Weights of a small image classifier: adamw at rate 0.0011.
Rows from block 8 of a small image classifier, named by matrix and row number. Rows with one number belong to one neuron. Each number is 128 + 24 x the weight over its row's rms, rounded and kept within 0 to 255. All counts start at 0. Numbers have three digits each. After the name is the row's rms in percent of the matrix's.
Before each neuron's rows are labels from the 100 images, of 14848, where the neuron reaches its highest value: "top examples" is what is common among them. Only what is clearly more common there than usual is listed. The data: photos of arthropod specimens (BIOSCAN-5M). In brackets: how many of the 100.
# fc1: MLP up (model.blocks.8.mlp.fc1.weight, 512x128), inputs 0-127
# fc2: MLP down (model.blocks.8.mlp.fc2.weight, 128x512, transposed), outputs 0-127

top examples: order Diptera (68)
fc1.129 114:132120132141113126095161098072130104146156156078138134084093089099115136147119144192129151120128163109106129100140115143156171131101151099127171118130131118136150149147167159159126122145167097142110099122148158126162118151125102127133095111166164164110118092132151131114149084172126120125176086156124089133128077130126141137114143126125105117119128136102123116156124154115131132079114
fc2.129 120:122122083126158138160083135154167129146109118156116120135154091118108148110137124087166100129108117111126129145126111147146106135166108096128126148145134139121126104097104118127113116104133127140117134183105088123097145121135140130120140149100106101135138144086137183117112125083107095223096164122118193142125133078111122119147149137141155137152165162121145152115130091140124133159106

top examples: order Lepidoptera (53)
fc1.165 102:107116121104138150129149160169071152168118158157104151092121109144187136152132099131153118123122138104125127163147141134100119145133134125109123129140162134146137098120127111109160133138164106088179136075130110125090133120081103136129139139104131095109123197128069109113180114129147149107111093115138104156162126140096145151132102123105146133124149156130086134144142102150099150137163
fc2.165 098:102137113130114109130068136128141138107145125146153141114098117119094102104118121132095141151139138143131124122102147090137158107118115172168127108091095196123154162188091136124138113081159113107101150178116156151140155104139166141091123115107126152131131138114129161129126162152137152161100137120117156170135144145164135122114114138123103109098071132157155161101162126091121100115135

top examples: order Lepidoptera (56)
fc1.62 105:132167154128121091113156156158107124127111094136123117155134166175125100123167099158116111094151088100154136146146126128083088085137130162140127137118119101108125098109114078112162148134107125145174151092155134158095145156131094125149132182151113113135128123132111120104116125143121170118133123103104084114123135162148180166111129142114130142092130140151100095164115171117109109143165
fc2.62 099:092116121133113100113100111112133118109140140127156147116108110117097104154119145125109137143137146146127128103105155078133153113137145161163123106100104204147152148171129125145111116058147119122079111166142166122146131144148166127099124110153123132112143127112099147135116132147142154127138138123087138169155145186165113124119129103144102144077097123148162157105176153088134124096155

top examples: order Coleoptera (76)
fc1.483 087:111116145153137088162099140114132129103155114117116133139089125093145143086105169095099144152107129175106121153110128109146145118123119128129139153135093149152169146132127165145146098123142128142160095137097136136137111081128141154086154117119160117158122146151183165148147138131145112157085152122144193074143124112115075130161143154156126085118109107148119151128118080112137119138093
fc2.483 099:096098095110134127125110133141156136117148122125130141132124084118103125107130127112128127162128111130128132137123150082123131103154132163166116131121127178107119109135097127119156138031128125134084136217131125110128145123136136118112134131101118127155138138116108188128105122121120121222107141110105189132162160140099111121141124124129120137097142138125152154102148128087152126120137

top examples: order Hemiptera (32)
fc1.297 085:160174149156134036131146119113133120111135091087112137153073124136101108099134153130088133127127087133130118141104123121149102107089102130166127083109089100097154159095144123146140113139127093074141120151122111142133144124163128129116090110120156148153138072175147114111113117147136129137132136134119127108103098134103152143146097143116111109118141084176118105137116125133105157142146
fc2.297 079:098103087150137115111130105110140130136148134125140137118126094111114135090115123101136154148114138126115153135128144070131176109144127148157139121150093177108122129127116134129149125024144136134083126221155128095134140121115141125107119121113100143158094136135133187121125139134113107184116146114104159148145143143102110117145126121148148126093115138147128146113160121071123118122136

top examples: order Hemiptera (45)
fc1.465 096:114154152124125115104102170143105143123100100121138162128099130120158151154162150127099167130139143147134122142113123092103127095090127158151125077106136186162185154169100135096122127077162103128112132136107163148131133110129131162098143118103149144125135152134120148136146140175157133147161105131142148156169113149121121116130074151126123075095085146137106167142134146098107100125116
fc2.465 094:107101107125110118138094138130164131128125145148130121121117094124108127087145124101109145154134135141135139137099136119163139123142115150161119138104091175128123148118106136103136096075145125103080149201118119143108167106138156134095148130117107110160123150104119178112115158106122138182101147101131212151166161152159105121110110111115145119128119147143180150093146115094126108112142

top examples: order Hemiptera (46)
fc1.48 087:167174139113148095116128144085137117149128134111150093114095104141156126126130131159101132129128156127105165124104138110140214106139108147190120125117111161101117157156122143154168111129140112114149153143151130130153139137167143156091084086117089134126135119154155125137119114187124124112131092128130118177109124144124140147100124127113095107148139143159136151141106102085100107134073
fc2.48 090:105113110133125125133107128128157125144127131127139111127118102114092126121130130099144128147096158130112141147095118112148136119140111133141118157131135158140137119112102143129128086062132127143092145224112104126139163113122145120096125126135121125149099143128142182113101130117110097218114157128118237120118149119129108116122127114134177135140134144146155132093144120100126124136096

top examples: order Coleoptera (96)
fc1.379 087:143120111127122121153082157084140096105150119096182110128136126072084101130142120112128177109090146168125112112116112120132125144140130096165153112139128138133175174133095163148140095110142160138101134153127134138178114094150176101139113104135120152137140110148150151116114128118073095161147111160153120144108130134121100102161114157135104142142077094141131150097135125098143142156111
fc2.379 091:116127105134145104161108134161159142118149113158147115142126103136118131088143149087122110170121102130137112123113121089108117109144125162155112125128090168128108109122082113103116116073119151102099135212103115134107138108144137104131148153101100114150135150127128177126109167111129126200091149123117200104163141152115105111145105133129148150104123107130146153109150140108137137090122

top examples: order Coleoptera (97)
fc1.344 097:119136145158116117156100096150119120097149110128130129138143148138111122162122171120087138121127136153139075121117186140075141130153118143131128079189108173142158113136116110156099129130151130101128102133139118091106092110144130108144118137132163115140141145137150115148157161140160143127136114138132143124130111169138147079136115124137113158075074089123078133108182151115159169100100
fc2.344 087:098090102118100135130137113127169115100167158121135144152146110127073083117113126123140147137133119142141124097148117090135148125138172151186169095115096147129119120137121133125096162074149148123081136183143148126127103152128152130124144112115149158103126117124137145108109116131129131189131158144073142122139152137157121110142130081141124137105092115136105124120157166067139128098178

top examples: order Hymenoptera (64)
fc1.374 102:094106103143106165118119107125163092131169167123138127066142120105135119104084123108126152118130194187087151084121113157132160153136173112098153139139108141158145136125159160121081124128134136169108125147145110109147094156076162119142140089162130128117091104127143137136118092116122100163137133167107144121118125107124103096120134092148162128138142144141134108093125111134139120114144
fc2.374 110:099091100117122143135108146149201119114145129124124141109131111092113145137116109115147112162126132121121119135124141122119136139143111154129126134116131128131137114150130149115120107097160110126084131211113111128133127115111141128108132122104130128132108133095122192145141143100122091255123122137116202128158144081143114125140124125132125132139122140129142134087153102129147127117136

top examples: order Coleoptera (93); family Throscidae (36)
fc1.509 083:112139114111165122096129173140134139111108126158138167186183126169152123112145138130088152130123097108161157117179134064126109079129136126144152108124122150121120134120120115175134172160106147095148115095137149142104079123107100125146142157074108130093138114127115123153167136122104160128106138126100109164090114133118116093151118095141111125134101116098110110118121148116109137174133
fc2.509 091:073127103129104127104109124124144133141127156122132153118125098122086121145125147139130148147126147114114116098145124101107150116129147135168138106138138167114130124164126127119119140052154108114088099194138126098136133146143138141129123129117126118110135137106094183112153128128142119214107124138098204174162119175137102124132114089133124125115115150128133149111176141089106144102118

top examples: order Hemiptera (36)
fc1.282 086:146149095099136116149084192152148144107145107127109101139146146091150164066123133102132125151114090148137151148104152117107128157182115131127130148123082150127130108105120117114130075150128136148126149157123107126112160076122153142135139145085098093157131113133139128134137156087151128146090166095132159137106134140133131106120137147143130140132152127170167151075119079150146095155139
fc2.282 092:067084096122107141133092126144145135111116128134130148138123075112109136119141141114130124176153112117122113122129147087106128129148129155146144126144130168116143124157113120131115110066145118109080126216114109118121139115138133148127138139117124139120138159113120180156134159119127133215107128104116205161162134156119096112124104117122126133137113126112132150094158132099137127099137

top examples: order Coleoptera (97); family Throscidae (27)
fc1.98 097:090082132136097155142117109155138153151133130116098178137141144157147145169164110133184123122146126140118130126157128119110151178157176120116140110165130117159114110145160135136134125132116127142098110113116123103112103124116106160153112144114179130107135152101085088119199119128183142079137110128114083132158139152146122121123140136092157141129089145119113154163171129159133130100155
fc2.98 089:143123089152146127141093145135183105109166104145146114146154155107117114093141132098138115157108105126149138109110102105158115164130133089137112137131104112129136146138122125141128094102127166154115131161111127145122128100125177105128131108108108137137125112119189178145091152092084096191109161148118180086085151101129108109161145121144162135122122112133162138081121098110149113139109

top examples: order Diptera (61)
fc1.201 103:134106109135174142158128140172138159127140137168099121118147151131135181119131085109152104144098100118133124133164149146153094152134127127073139146129142096117107092095141135113115100168116128129116117126079082103098141104092119122163167162092112080123141132075122136125133115086109101141129162097129149086125106096118112137132134126124138141145180133115129106150123077162158114155122
fc2.201 105:094122107124117127135082140139147133086150131153146137145116096108109116140132157100123129161140123132129107115112144086141139137136131140172139117132119180133175140209113129156138104085172147118078128211124151128126131102140156122121115127118139135117142134129132176142129156132127116166104123137122186182149138143131101101123102109126108135114091106101150148063154119105130134123115

top examples: order Coleoptera (97)
fc1.400 101:105127152116078158085120138107144136107123139129123187137111113113114113183121147146133150167134135145128089136116158107087158119099140129139140056121115142167131139178147137146105142142160129112112130123161133111140113132129126156110124118114166150111155144133117114148199106162181155116133080111140112134167127112157103101129123121119112108112107136159117155111187122128144125125182
fc2.400 095:081073097114125164173102127134161125131161137150123149138149134117150152127143120106157104185105127143138097116127124139140125155167174119131144134164129124156093088085148122117087127109114144138078114158105103130099114121088152138121145124103116125123114151089122145153117135087140122164088175138112167120151138142156086071133117091137168151128116125105150138108166126143134126106132

top examples: order Lepidoptera (69)
fc1.53 110:141133115094128116122144147149098174102097134156095143144123154180135108115155109156127110121141094072178134133133114084103128087120142154138123097081132124116127096140088060118114162120097134140139144070127150138077119154122099145149140167108103125102103143119095102120116114116121155100115153095099090128117119129157165130106135122138126142113121141124114108144128149085120099148169
fc2.53 123:095128135113094120106092128130129138113153145127148153107094124134098112137119129152104136130153145138131130095098159085133162111131142172183152100107090190127147149182122120122119136067156118114084143158148168133139115137143152132121129130146141118116133130126106115114150123139152160118141107131109116179137135171170128134100114115142094130068097117129157131113166165083128104106177

top examples: order Hemiptera (70)
fc1.188 097:121134158097111116134099165125144146165142116157100118107089124153130129114139116123091143146087148126090143137112129127136150113117129157139095083125096161150156161173121144109141080094152106100138149134112152153123132108137173148065130135118147131145094158155145143116123139154150128118116125107143164142207151137116103111104103141142106108105136144178148195117110105106120123160113
fc2.188 097:091116108113127142134080146132196127150139132138121135132137091100111112093118116112126139163106130131114134138113135113162126112138117144179135138122103164110122125129118145129125110092105124118089155230109109124134145107124160148104150121096114117158133143098150203127117126109130114190098158118118192177137143134144110098149127113142136140140129142131158157093146109113118125117118

top examples: order Hymenoptera (86)
fc1.404 092:085097112101072147155116143092164110124138138112117118102164126143091141118083123083128150116113169164088128131086117158157149138141153132108102133160118114158156134116135161095102114118133121128089137180085109125157139125097139116099129104111141138163074120135141161131128132122100113173105115145147150075138104080157119127088141113139159125134121148152141139109141108140139086116123
fc2.404 107:087090107124122125127114135129186133119129136122127131118134112103087147139122111107146121166117136128121125137123138106117143135110113150117125131118141138131161111148132140132109120079148115116099121207126115120124149109131145124097138127115140128134141137111124199144125135124118107255118127131108202141168139118139105105147112119130107140102119147127133134096158098117149137122123

top examples: order Lepidoptera (73)
fc1.99 116:095137127105151128136167157172081172124103127153102143147153155166110111122136096159140107125125123129168140156144145079102140092165138149138123095118151104118114110137077068094129153123126117134138156082125154145109140166104093165148161160134134124101108150117119083122109120119125179122150132110102086148131160149161129125126130145111141128116125142115092114133161165096121111138170
fc2.99 117:115113129129091109114101126121131122103141143144136148105104121125094096137120134144086132136165139131139125093088144090130163106116142159180147085092073194120140141188095130130113127081160123115081148158154164135131119139126154127120117126137149125128116130127130131113136143144140152125149107142117134157155138163174132117096118093128093136084093108160150153112150167080126121089161

top examples: order Hymenoptera (55)
fc1.88 108:142152093133151120145135153096167100146121115128149080135131113137101132090092145091146107120119135144081167099080135148147116161142117099145129141134128095106123136106131180133136075120103146139145132163128116163147115113118139117111088113141095112132119108124155168121109133126082077162127139184144160129099141099099121142136141132127150142173162113164133144118086111165125098142077
fc2.88 109:088116101138124117126097110116154136118136120128141135128135085115123136131126143130120132184107128133130121129140162096127131108136118157120126124146110196115153112161125128132128116080144138119072116223138112120125137102139154121113136116114114132149130142124117161139129149130117127221104138117127214154164123143121095097143105110120117131108103145112134159082165107094121127119115

top examples: order Hemiptera (57); order Lepidoptera (33)
fc1.119 083:097145135092092159094129141128111135141132145132105172148148139122123111137126106164121162161107156147131102126122118095154142087074130128153118072114153154127145128147115144112113171127153123141153116145137131138113134127126119178094146127097130148102122154173101124135133115156200154137086124097138150135163132146167139116095097119136123056126109165130079148135160138110089110130125
fc2.119 093:100085081123134149123118131131167116130148140107128105112133103077100139125114097123151126156119147129119140122157117105159162131142139121145141134128144139117129107140147140123110117058157129154060128227150103115129122134087142134112136116123126121126125121098151175118124106126121083208126128147082158153141168128132110123127156107141144130116136164107164125119135113114155133099140

top examples: order Coleoptera (95)
fc1.177 087:174123106127140138152107134132152116102134079150120102127162141140111111101104123089104113129124095139168131144123138103159093127138099146106140122108123104102123113083099113094145096139141129125106131175109133129078147113123178114120121116121120147142142102137191160115082166108097133196091169138113189077103146131149128111170138122151128149118142125132153136105127125106141113155107
fc2.177 099:085116115131118123141097127134134116121131135145133142133113111090135143152140133099132129168136125128131116104134136079104146115138123147137123116135131183122148115194116129134136132062151116114064124199121151123124152109161151130129125130115106126136154167118105185149133131136136109197114133124107203165154128141124101099149097113130120140100117135108160155078165120093127129118118

top examples: order Diptera (85)
fc1.347 115:151114107157166148150149121135153087133144147104163097124151078079109164127145141097151091116106120109113143122131130161177116173115112127110147162146141095111152117094146161164123098155120126156123093147109087125140115155112116088131120119119131125125125103091151139119114123091088058146139150134135158090089131111089129143141113118126109146164153130116132081117129076161129140128118
fc2.347 105:091126100125129128125079128130144142094144130142141131147121097094117118142140160107128137159110129124129116134128151091134140132133115137142130130150128182127148132167131134137146108086151147119074128224113123108123133107151168121114129123112112137136135135124135170152111156128129111204116149121121190183145118128127096103158099107141130126113104132124149141071175083093141141122099

top examples: order Hemiptera (52); order Lepidoptera (36)
fc1.275 097:163130101115145123123127191130123177107108100170107146143130178182144119115151126125099127113078070108148143177140106127113098099148082132130102136139123150127154126102099103153155155153071113118169156137096123138099146118133122125110128159103134115123150139145117151107125148109139145156105167092110159104104158162114110143136117151121162097141161134140101132121104133124122098163106
fc2.275 108:075118118124108120104100126119128129126131140135126159103092070118098105107132126125118131151132131139122128129134141088132155108130136153194135105113117198111141138191110127126125107060150126117083136204136136125119152114132151145087125124113121129134131148121122167127129139141137112179109132123106186170171148153132099128109125113118109133113129147126150163085159133087120122104134

top examples: order Coleoptera (61)
fc1.85 100:195154150140158044145144136098137101117131104099178121153109144150088071082140165140076126108103105147151139123117125123103112124116094129130148177136086140121129152109092125141165133121098156114154147166136142142145128105167142105125095117152148144134115105175118146121114167154135124133121142137124139128135117126103154149117089159141131116111135108147111116147096140136153136095112
fc2.85 091:112114110144130120126130095126137130117122128111152125124119103113100128123138141073130156174112136143126138123134139093138145110147125148149142139132095170117136128125117145134136132050148132132086130211132124113150153133127136124113105112132119148139119143125133171119093150116117118233108142104117205146144136161117091126131115119140141137088123145135129137114180132061135126113136

top examples: order Hemiptera (42)
fc1.272 090:122151151088108142143106149119121142147148118126124126105096148113111142089120116113102159135123144151090139163079132125108135114117133161138116129128084137168141140133122157082106066117138155108115165140101123162139125115135154150099116100140148143168080176141156129136149126132149131150133095108148193130159150148125095124088105155156127105111130122166154156092163144083163085144129
fc2.272 093:078109115112115127124087134137179121125139126133127122128131096120103116119120117122137134145138129146113111129120137096123127106138115162144116114124128157133143109141133149135122128086154112139093151218139121118128143130124136133102121145110123124125134150098110199136129114105138100255102137136099200136163164115143112116122120123131120124111133150112143145100145110099132120111129

top examples: order Diptera (82)
fc1.305 083:124135132144121129068138097135132114136129146085140151142128090140151101170098157152118169119137143127105097129134111130140169125070140107139107111111158121104132133130178118180124113131159123135121120124181128124163109147140123072137076121153168126154150083148116113091137130179167128102133113102166120141110107148099158139090100126104131110099094148131100137135115171138113148101111
fc2.305 091:097101085114163137120139118138127147131108150140110130123126109111121167110153111110144118137127128095123156137125151089120136126162118163154156138121124151117111110114117123119154129042147104131092133204133093112132138145099115145127139160138106137109096160103117199084112116113109111207133163112110174159139162126091130135133129108114147155121143158154148123145137140087127124118129

top examples: order Diptera (79)
fc1.155 089:133134138129137150077122103121139082145106185070173142137141084095133114152104140116129137143156157131081135097123154117126162131109120134174152134114134175084125149172137171128122137133168129114118142140147145117169136143136125108110095096126113107118140112155104132131114136156092136120139079140160098214118102118127116168126140125121119125118090124114144151098123099114113135093129
fc2.155 090:086120094130142134143104130135171143139138123145129106150150117108107135128129133111152128158109134134141112127115124092131132125129127125124104141152130148132141108143124120135108150066141131129077116202127098118120143102109134112092136125100107125124135160108123197141113134117117120255090148110136214120153126137127095117172126133119139119107118134117141139112129120119151126119109

top examples: order Coleoptera (41)
fc1.348 089:145106099148168134166097127137162120106118084153096089150157158134105145083131138134141111130124100120167110111102131168140092141160103128134134175127102119090070152079118095119121091139108146148125136160113089155112127114130133125115126144122113141150119081133164162151086154103086115143130151132105156076094149131139122126146129142132169122134148084134140128117093113148150123173117
fc2.348 097:084121104137109118136094126124144125105139129134151139141115096113116114127139138110134121165122136119125123112139149065126136112140117132143132128147136182120174130191114122134126133082151129112064109208133136119136139110157160115115132139118115144140150137123119184153128147132132117195112120130118202177157130139116094104144096120131116138101113129130141164069159129091135147126124

top examples: order Hemiptera (40)
fc1.406 105:119177170121113111100113125083124112155143106101129136108084125131120113120110141164098160108118152163087154128102140115135136102098109147162125148136114169097171176168132152109134126131170096095163148136138125156128133139156123123121101112145138121137134116206148159097111152170144139133138107123152125164156120123104136140105110148115109065127129134149101155120113148105107105125072
fc2.406 099:133108106140143118141101117115150126132135117128145104125090096108106137105140130114136124151114154145110154130122099116156136120151101140134115150111113156105118120113113133125147100066145130115089143220126099124140154129134139110098120126112102116162108142109136193117093146098089101210099161133115222115152142138103114134122125120130154123137141162150159140119134114097144132110121

top examples: order Coleoptera (94)
fc1.86 072:110112105183124092124141147156129153088138109152112173151118142132138084145147163126089106155132122131173085167096129170107117121149087139108127142160128119112149106136141102122166158142147130130118149109101111158116146119145139116135129139119145166142127150151108104122085162146144185106099126100148141122166135153149136139127065122083099108076121110112117148136163169159120140114124
fc2.86 088:096147117137115124103095128105135105120139151121143139118105095095075109116123138137119160146129135154105146120125119070148163098141153151199138106121103210127121157161147125141133109069138136115078139214148140116139132142161157114109116124124133118117138146127130168137141135145117132191123132146111150181131132162130118131119122111120133114117113131132127155110163121082125127110135

top examples: order Hymenoptera (57)
fc1.274 096:151148146124128094131127109090164086131137116081134087112107134101101125096099137106115120117114125159107147131108093155124126144119117095144108155122073121127110157108137176143141079130103116152135150175118123196137126114129147072086108079168121120149119085151170173105142135114149086146140116174148164100116140116126133154129134134123147105122154115164134128135094129113136117137115
fc2.274 104:088094099130136118127091123118162133113141114128141128122133099118113132144125138096138124165121119122109120129133153095122125124135124159137131129142118180136155118148115122143133101067153132116069129219133112126135146127137153125114126125122124114145142156121124186135107143115127106233123151120109211130149138140126097096143102107128140136102125147125144148090162100105145141122112

top examples: order Diptera (80)
fc1.136 078:112145130166114112121167106112120123141131123102163109100135078118187123116136114109094102121171159144104140147114184144098156144159122137124142124132164134090136130203114163102176103114159095113091112122098152123140141142138136104147101080165136144166104117138121130135121130161130161107159106142152116169136108129110132155130101105094094148117146139163153141126093126105132149097130
fc2.136 079:094101108152127143138105104130144114131142165119148117095123100104100132163124118108150144139102163141129158137123123123133146132126108117149128160133140118128126127148142167147144110080175099156067137193126090116145141146099129097099112103132113139132085132118123182133095103141101077203151119122094181150134126126135112114155145121113127153134122162133185099102130134106148125093140

top examples: order Lepidoptera (29)
fc1.278 091:099123135141142114128190137153094157112111161151122159124120159160159176124165149104125113123122118091143146158152144111119122118149140122104107104120149111147087063102113095092151166138109103124142146087124098093083127117125106147150153161123124118123126172098075101138137124105148119096125148103153092137160146138099158132124124133090129147140151111121121078159130140177112143123154
fc2.278 090:105133129127121104089093106116130123113166140114145154121101111110108095125127139127114143145145125153123117122118133064143159107128108159166096118104114191109164117166120129125137109054149095102086145192141124118158118131141180144105114122132151161142114110145152148136118144137152138135129119105103175169158116159143097119140124109109109122074109139132128146124155109067115145124148

top examples: order Coleoptera (40)
fc1.303 121:177129099153125111149126140099161093156137108112148069115137139101089131095109126100119128130116154155117135130078123149167132133121117128161147177123114113127119168126135174134143110116114146148129167160092109156156133120122143105107104096148105127151105083143149188096109147130080082148146142169131173083090136101117135152123134137141145113158152125143155126118083118126115120129102
fc2.303 106:078091096132138124140092126131171134103130114128139132138124102103105124134125134094128114157125119128135125123144142096127122113139118146124126137132128184134141134163114137137118122075153113127090122225121118104139139114151144122103137121121117138147146143110120185155127147115128116220107133132107209153155136145122093107157105134133126135121117139116150165084171100098146130125119

top examples: order Hymenoptera (61)
fc1.495 102:135120139165131118135125106110172088146133157098163104097137072070142156109103107120129117110118159134098175133113105150164137160098111120106108165125142104117142149135144194108128085142140111132091121144121127137164121118095177118110105079139124141125112105130140168141106131114096083156137133195133146132119130092091112126130142117130109119130141131153147113134102073111140153131113
fc2.495 102:088101102124138122128094149140176142108131111139127137136145130123100144123128125103140134162131137137125114119114134102133129118117117153129132132140136161129133110171116123143122110096169118120072129205122143137128137088135154123100136130116124131139122138111114191162137150116131113245111129123113218135152127127146092107154107120132117136114092137111145142091157104116152137120101

top examples: order Hemiptera (66)
fc1.506 093:133163150133110112132116158070139109169100099108125157137097097142125128108137167120142186126101133139133145136125097126147138130057085139178098131128109157107134189118117127143110137147133162107130121173107119152130161123153141124106128134121124134136131086186156155138111132125120124124118139107144153165146104145072135157141110136147122101108140143172083130140110103111088141135082
fc2.506 101:111118104118142116116102136141172130127125103133132128143117092128108132094127130131088132141131107122109144144119141091137144104135097176157114129113118187117118136138102121109150122037124110128100156214119135132128149103146145139112146137110130116138138141107133188121096136111139104216112134124124172146166181128102116122120127123132104128107131159142176150106134125090130123117120

top examples: order Coleoptera (97)
fc1.352 095:119082149145084136147161147175117138144142150138117162134116126127183145125155140107154110139125138138128115163136135158123133143137126117106108119153153120148111099096139133080127122141128119112131107156146100094124104128122145161137141126106175164111111191115139106163180138121161137064120134111155123110189150149119111115144109145077159109147133158114104156104113093178124157094120
fc2.352 096:156156105152133110122085116105142108093156097115180139153141140123089061091119147125097161136141097128141112118113143089159148099124144150180152123120090186099166141135121121144142114106108160111095156173159162157150111122168125116141112131121158158140153092154167150156086140147132121146126127136112128116111112154112145119153132127144125129100090098131115131109137146074135142118140

top examples: order Hymenoptera (41)
fc1.325 107:104094146172121136086139082115113114154147163096116144102134103100122113154121119109158146129127166140079130107141113155155177150087144083125142132140109092133149126141166159154125142140164143148089120127163110104166131167095103118137115130152163151129117112143142097111162090160140133101169071140127083098131094120129100124133152106121122130135132159123082088143101121132137134099129
fc2.325 108:133104081130158140171090133159186125115121116153133112148157144114119125106146107088155103129124112113148131131123134125151110153171118108116120152138128121134105108108107113121129104105125142142098122187107099135085156119099141109126119152112094101127126114095132180142108127079092083216093179126103166111125132099135117108158156121144161153121152138120149131111123100138145138152143

top examples: order Hemiptera (29)
fc1.109 120:183143112107152142130106141119155113176096096130148084150133114119118138101137140090131141110085123146105146146088099174142071153107099093123114178165143129095137160126114148150143093127094156128149136169102097133133137132130141130114134135107119104147127100124143157125121132095104112173105161145153170136092139124075104148133152140156140128162150141146135129140089091130141120168091
fc2.109 109:092096110116113122133097131123151131122129109140122149150125082112118110126132160119108135174122129126122115129130158106111136115127125139155118124150114182123143118164106107138111129075154139111101121205117127110130141107147139139108135128129123145130148143116124198141135156122132127226105126124120238147161114157126092115142112129126119121124115143105135156086148117116125140113116

top examples: order Coleoptera (40); order Hemiptera (32)
fc1.493 096:151147173121128071119104130087144116158130139116140097110078108123110114137112166146101135123151122163098154118119125142136166119095086140148098128118089148138164162167122152123140097099130105107134151123121125144159109104121167124080087130111147149138125099177153129128098168163124094138123106129138130096129127118143115169059112137140108088110107121171116144118137131092129097155105
fc2.493 105:099105106118150124135089138138151133143148113125131119129117096111111155092133133105128132160093121141120130142118124104126135114139122134141111152132110150120115115095120131094118093056118147138105137220119106126138142124125143131092139137106112120153122139115143168115114125102115116226096141114105215120146165128112078103137123137154159144119133155118142156120140117104127083130135

top examples: order Hemiptera (72)
fc1.189 087:124132146101084112149117170134097139148108138156108200108126108131158136119102151131115133155109100101141100152121114136133139116106101109154088090109123144124131147139086107127140120129138141117143125126107127153126129087135161204144162140119123095140136133145174126140171133117193103126106161097136165147185167136111123119112121158104126090126128142142126148150189134103090123121140
fc2.189 094:106072106122124130116091140133155140138158131132112145149108086122112135087114119125142134160119126144111119126103130099156144128115139158175156105120116167100138132119127143150108100065120137132070144225157113123120135106112164141106138133090137134136123143118139182122127119121136100187096126125101160166152165122137099098132126109137117116117112158123148167110171122093137117104132

top examples: order Lepidoptera (80)
fc1.45 097:099141118139125118133138159142100163115104108189073155157151146157136114114121111149098102121118091098146086137133094131103071042132116124103109094109121137124109085109088067130153171131080137123145146136108105144072164123151112154133166164123078106105127135127127149130127137105143140141100150123131140130139134130137132135141122122135116127123166142130128127125131125128098130174130
fc2.45 109:093107119127113121114097134133139141119137149136126152113108084131112128128108127136124139153151141147102130118142142087145160095129133167203125106102127170122149131177127137139136100033153128120063145198158139143122134128135139124104139131112133136129123149110105155108138143143149114147128116123100171179141130150145118119116106098110088122119124159122169143102161105084100143110134

top examples: order Hemiptera (56)
fc1.78 090:118128098088107132088099157100136138161149120134119183135128086119117144144108156162143162114083117137135106128143128120149125088123126098138109090109111157184153143162125148170075160117151114143088125117173124131106093149117105192102164123098112170115141108152126130133135106157134126148116125118130102151155139126122086110130105108146120073144116152096108150110159124129101093126118
fc2.78 090:107087081131132173137139126136175095146102152139117136122122100131072124098109118112155117129148161109121130133118127120131122120119157115161135133120147133123110121100119114110096149081130125151081134224125118133134139144094109145121130127111093093117127123115110180147125101092106111233124155124090156149137147106135131125139159092155143143138152149122149133118133129119127108120146

top examples: order Diptera (71)
fc1.444 091:139088142128112161128148111136071128154108139094142151101101074153169157154166131138165134161148147140064125133130113162122158158125127101130079163153148094136141118125138116120143110158164123136129077093160103105127126120119126149137110120141117133118160150105151058106176096136135125090148104119147117122146100153153137151102124163094147142153135135131135123110152133154094137099116
fc2.444 090:117151113132135114119126112134130131082138112148149119159123126114107066121140143130096114130145105111131146112109106065141123099135124169173145116095125155091154133161105097100135127055136121110114163199116148134130151134150119103140115143115130115104113115141118182109102143136108134175153124137086159156133151134134162137115115126137081163100114088134143099113125149064117111126141

top examples: order Hemiptera (90); family Tropiduchidae (27)
fc1.484 092:082140134122095136068116134094122134168112150115109133160123096121125123144086140150114165141078117130130128131145140116135138091070127100142112108111111147149120162147135139146129108127139145149159105167123116091115122104118152160059136121103133143141147125155098122131140141148138166111095120118145180130161132130091105160114108128138141058138132161124065143131135103116098140146080
fc2.484 094:097095110116116138112099116124181144138133132129103141118113095106090137085095102123142143138128137137094140107129119105132161101123136142159106117113123158128128123123131135108121122049136125147079141239142106128144113135098147140113115127125130120114126122118116172110142111131134088220114135131091150148158168124114114127111151109156128133115143174129145146128153133098121119113136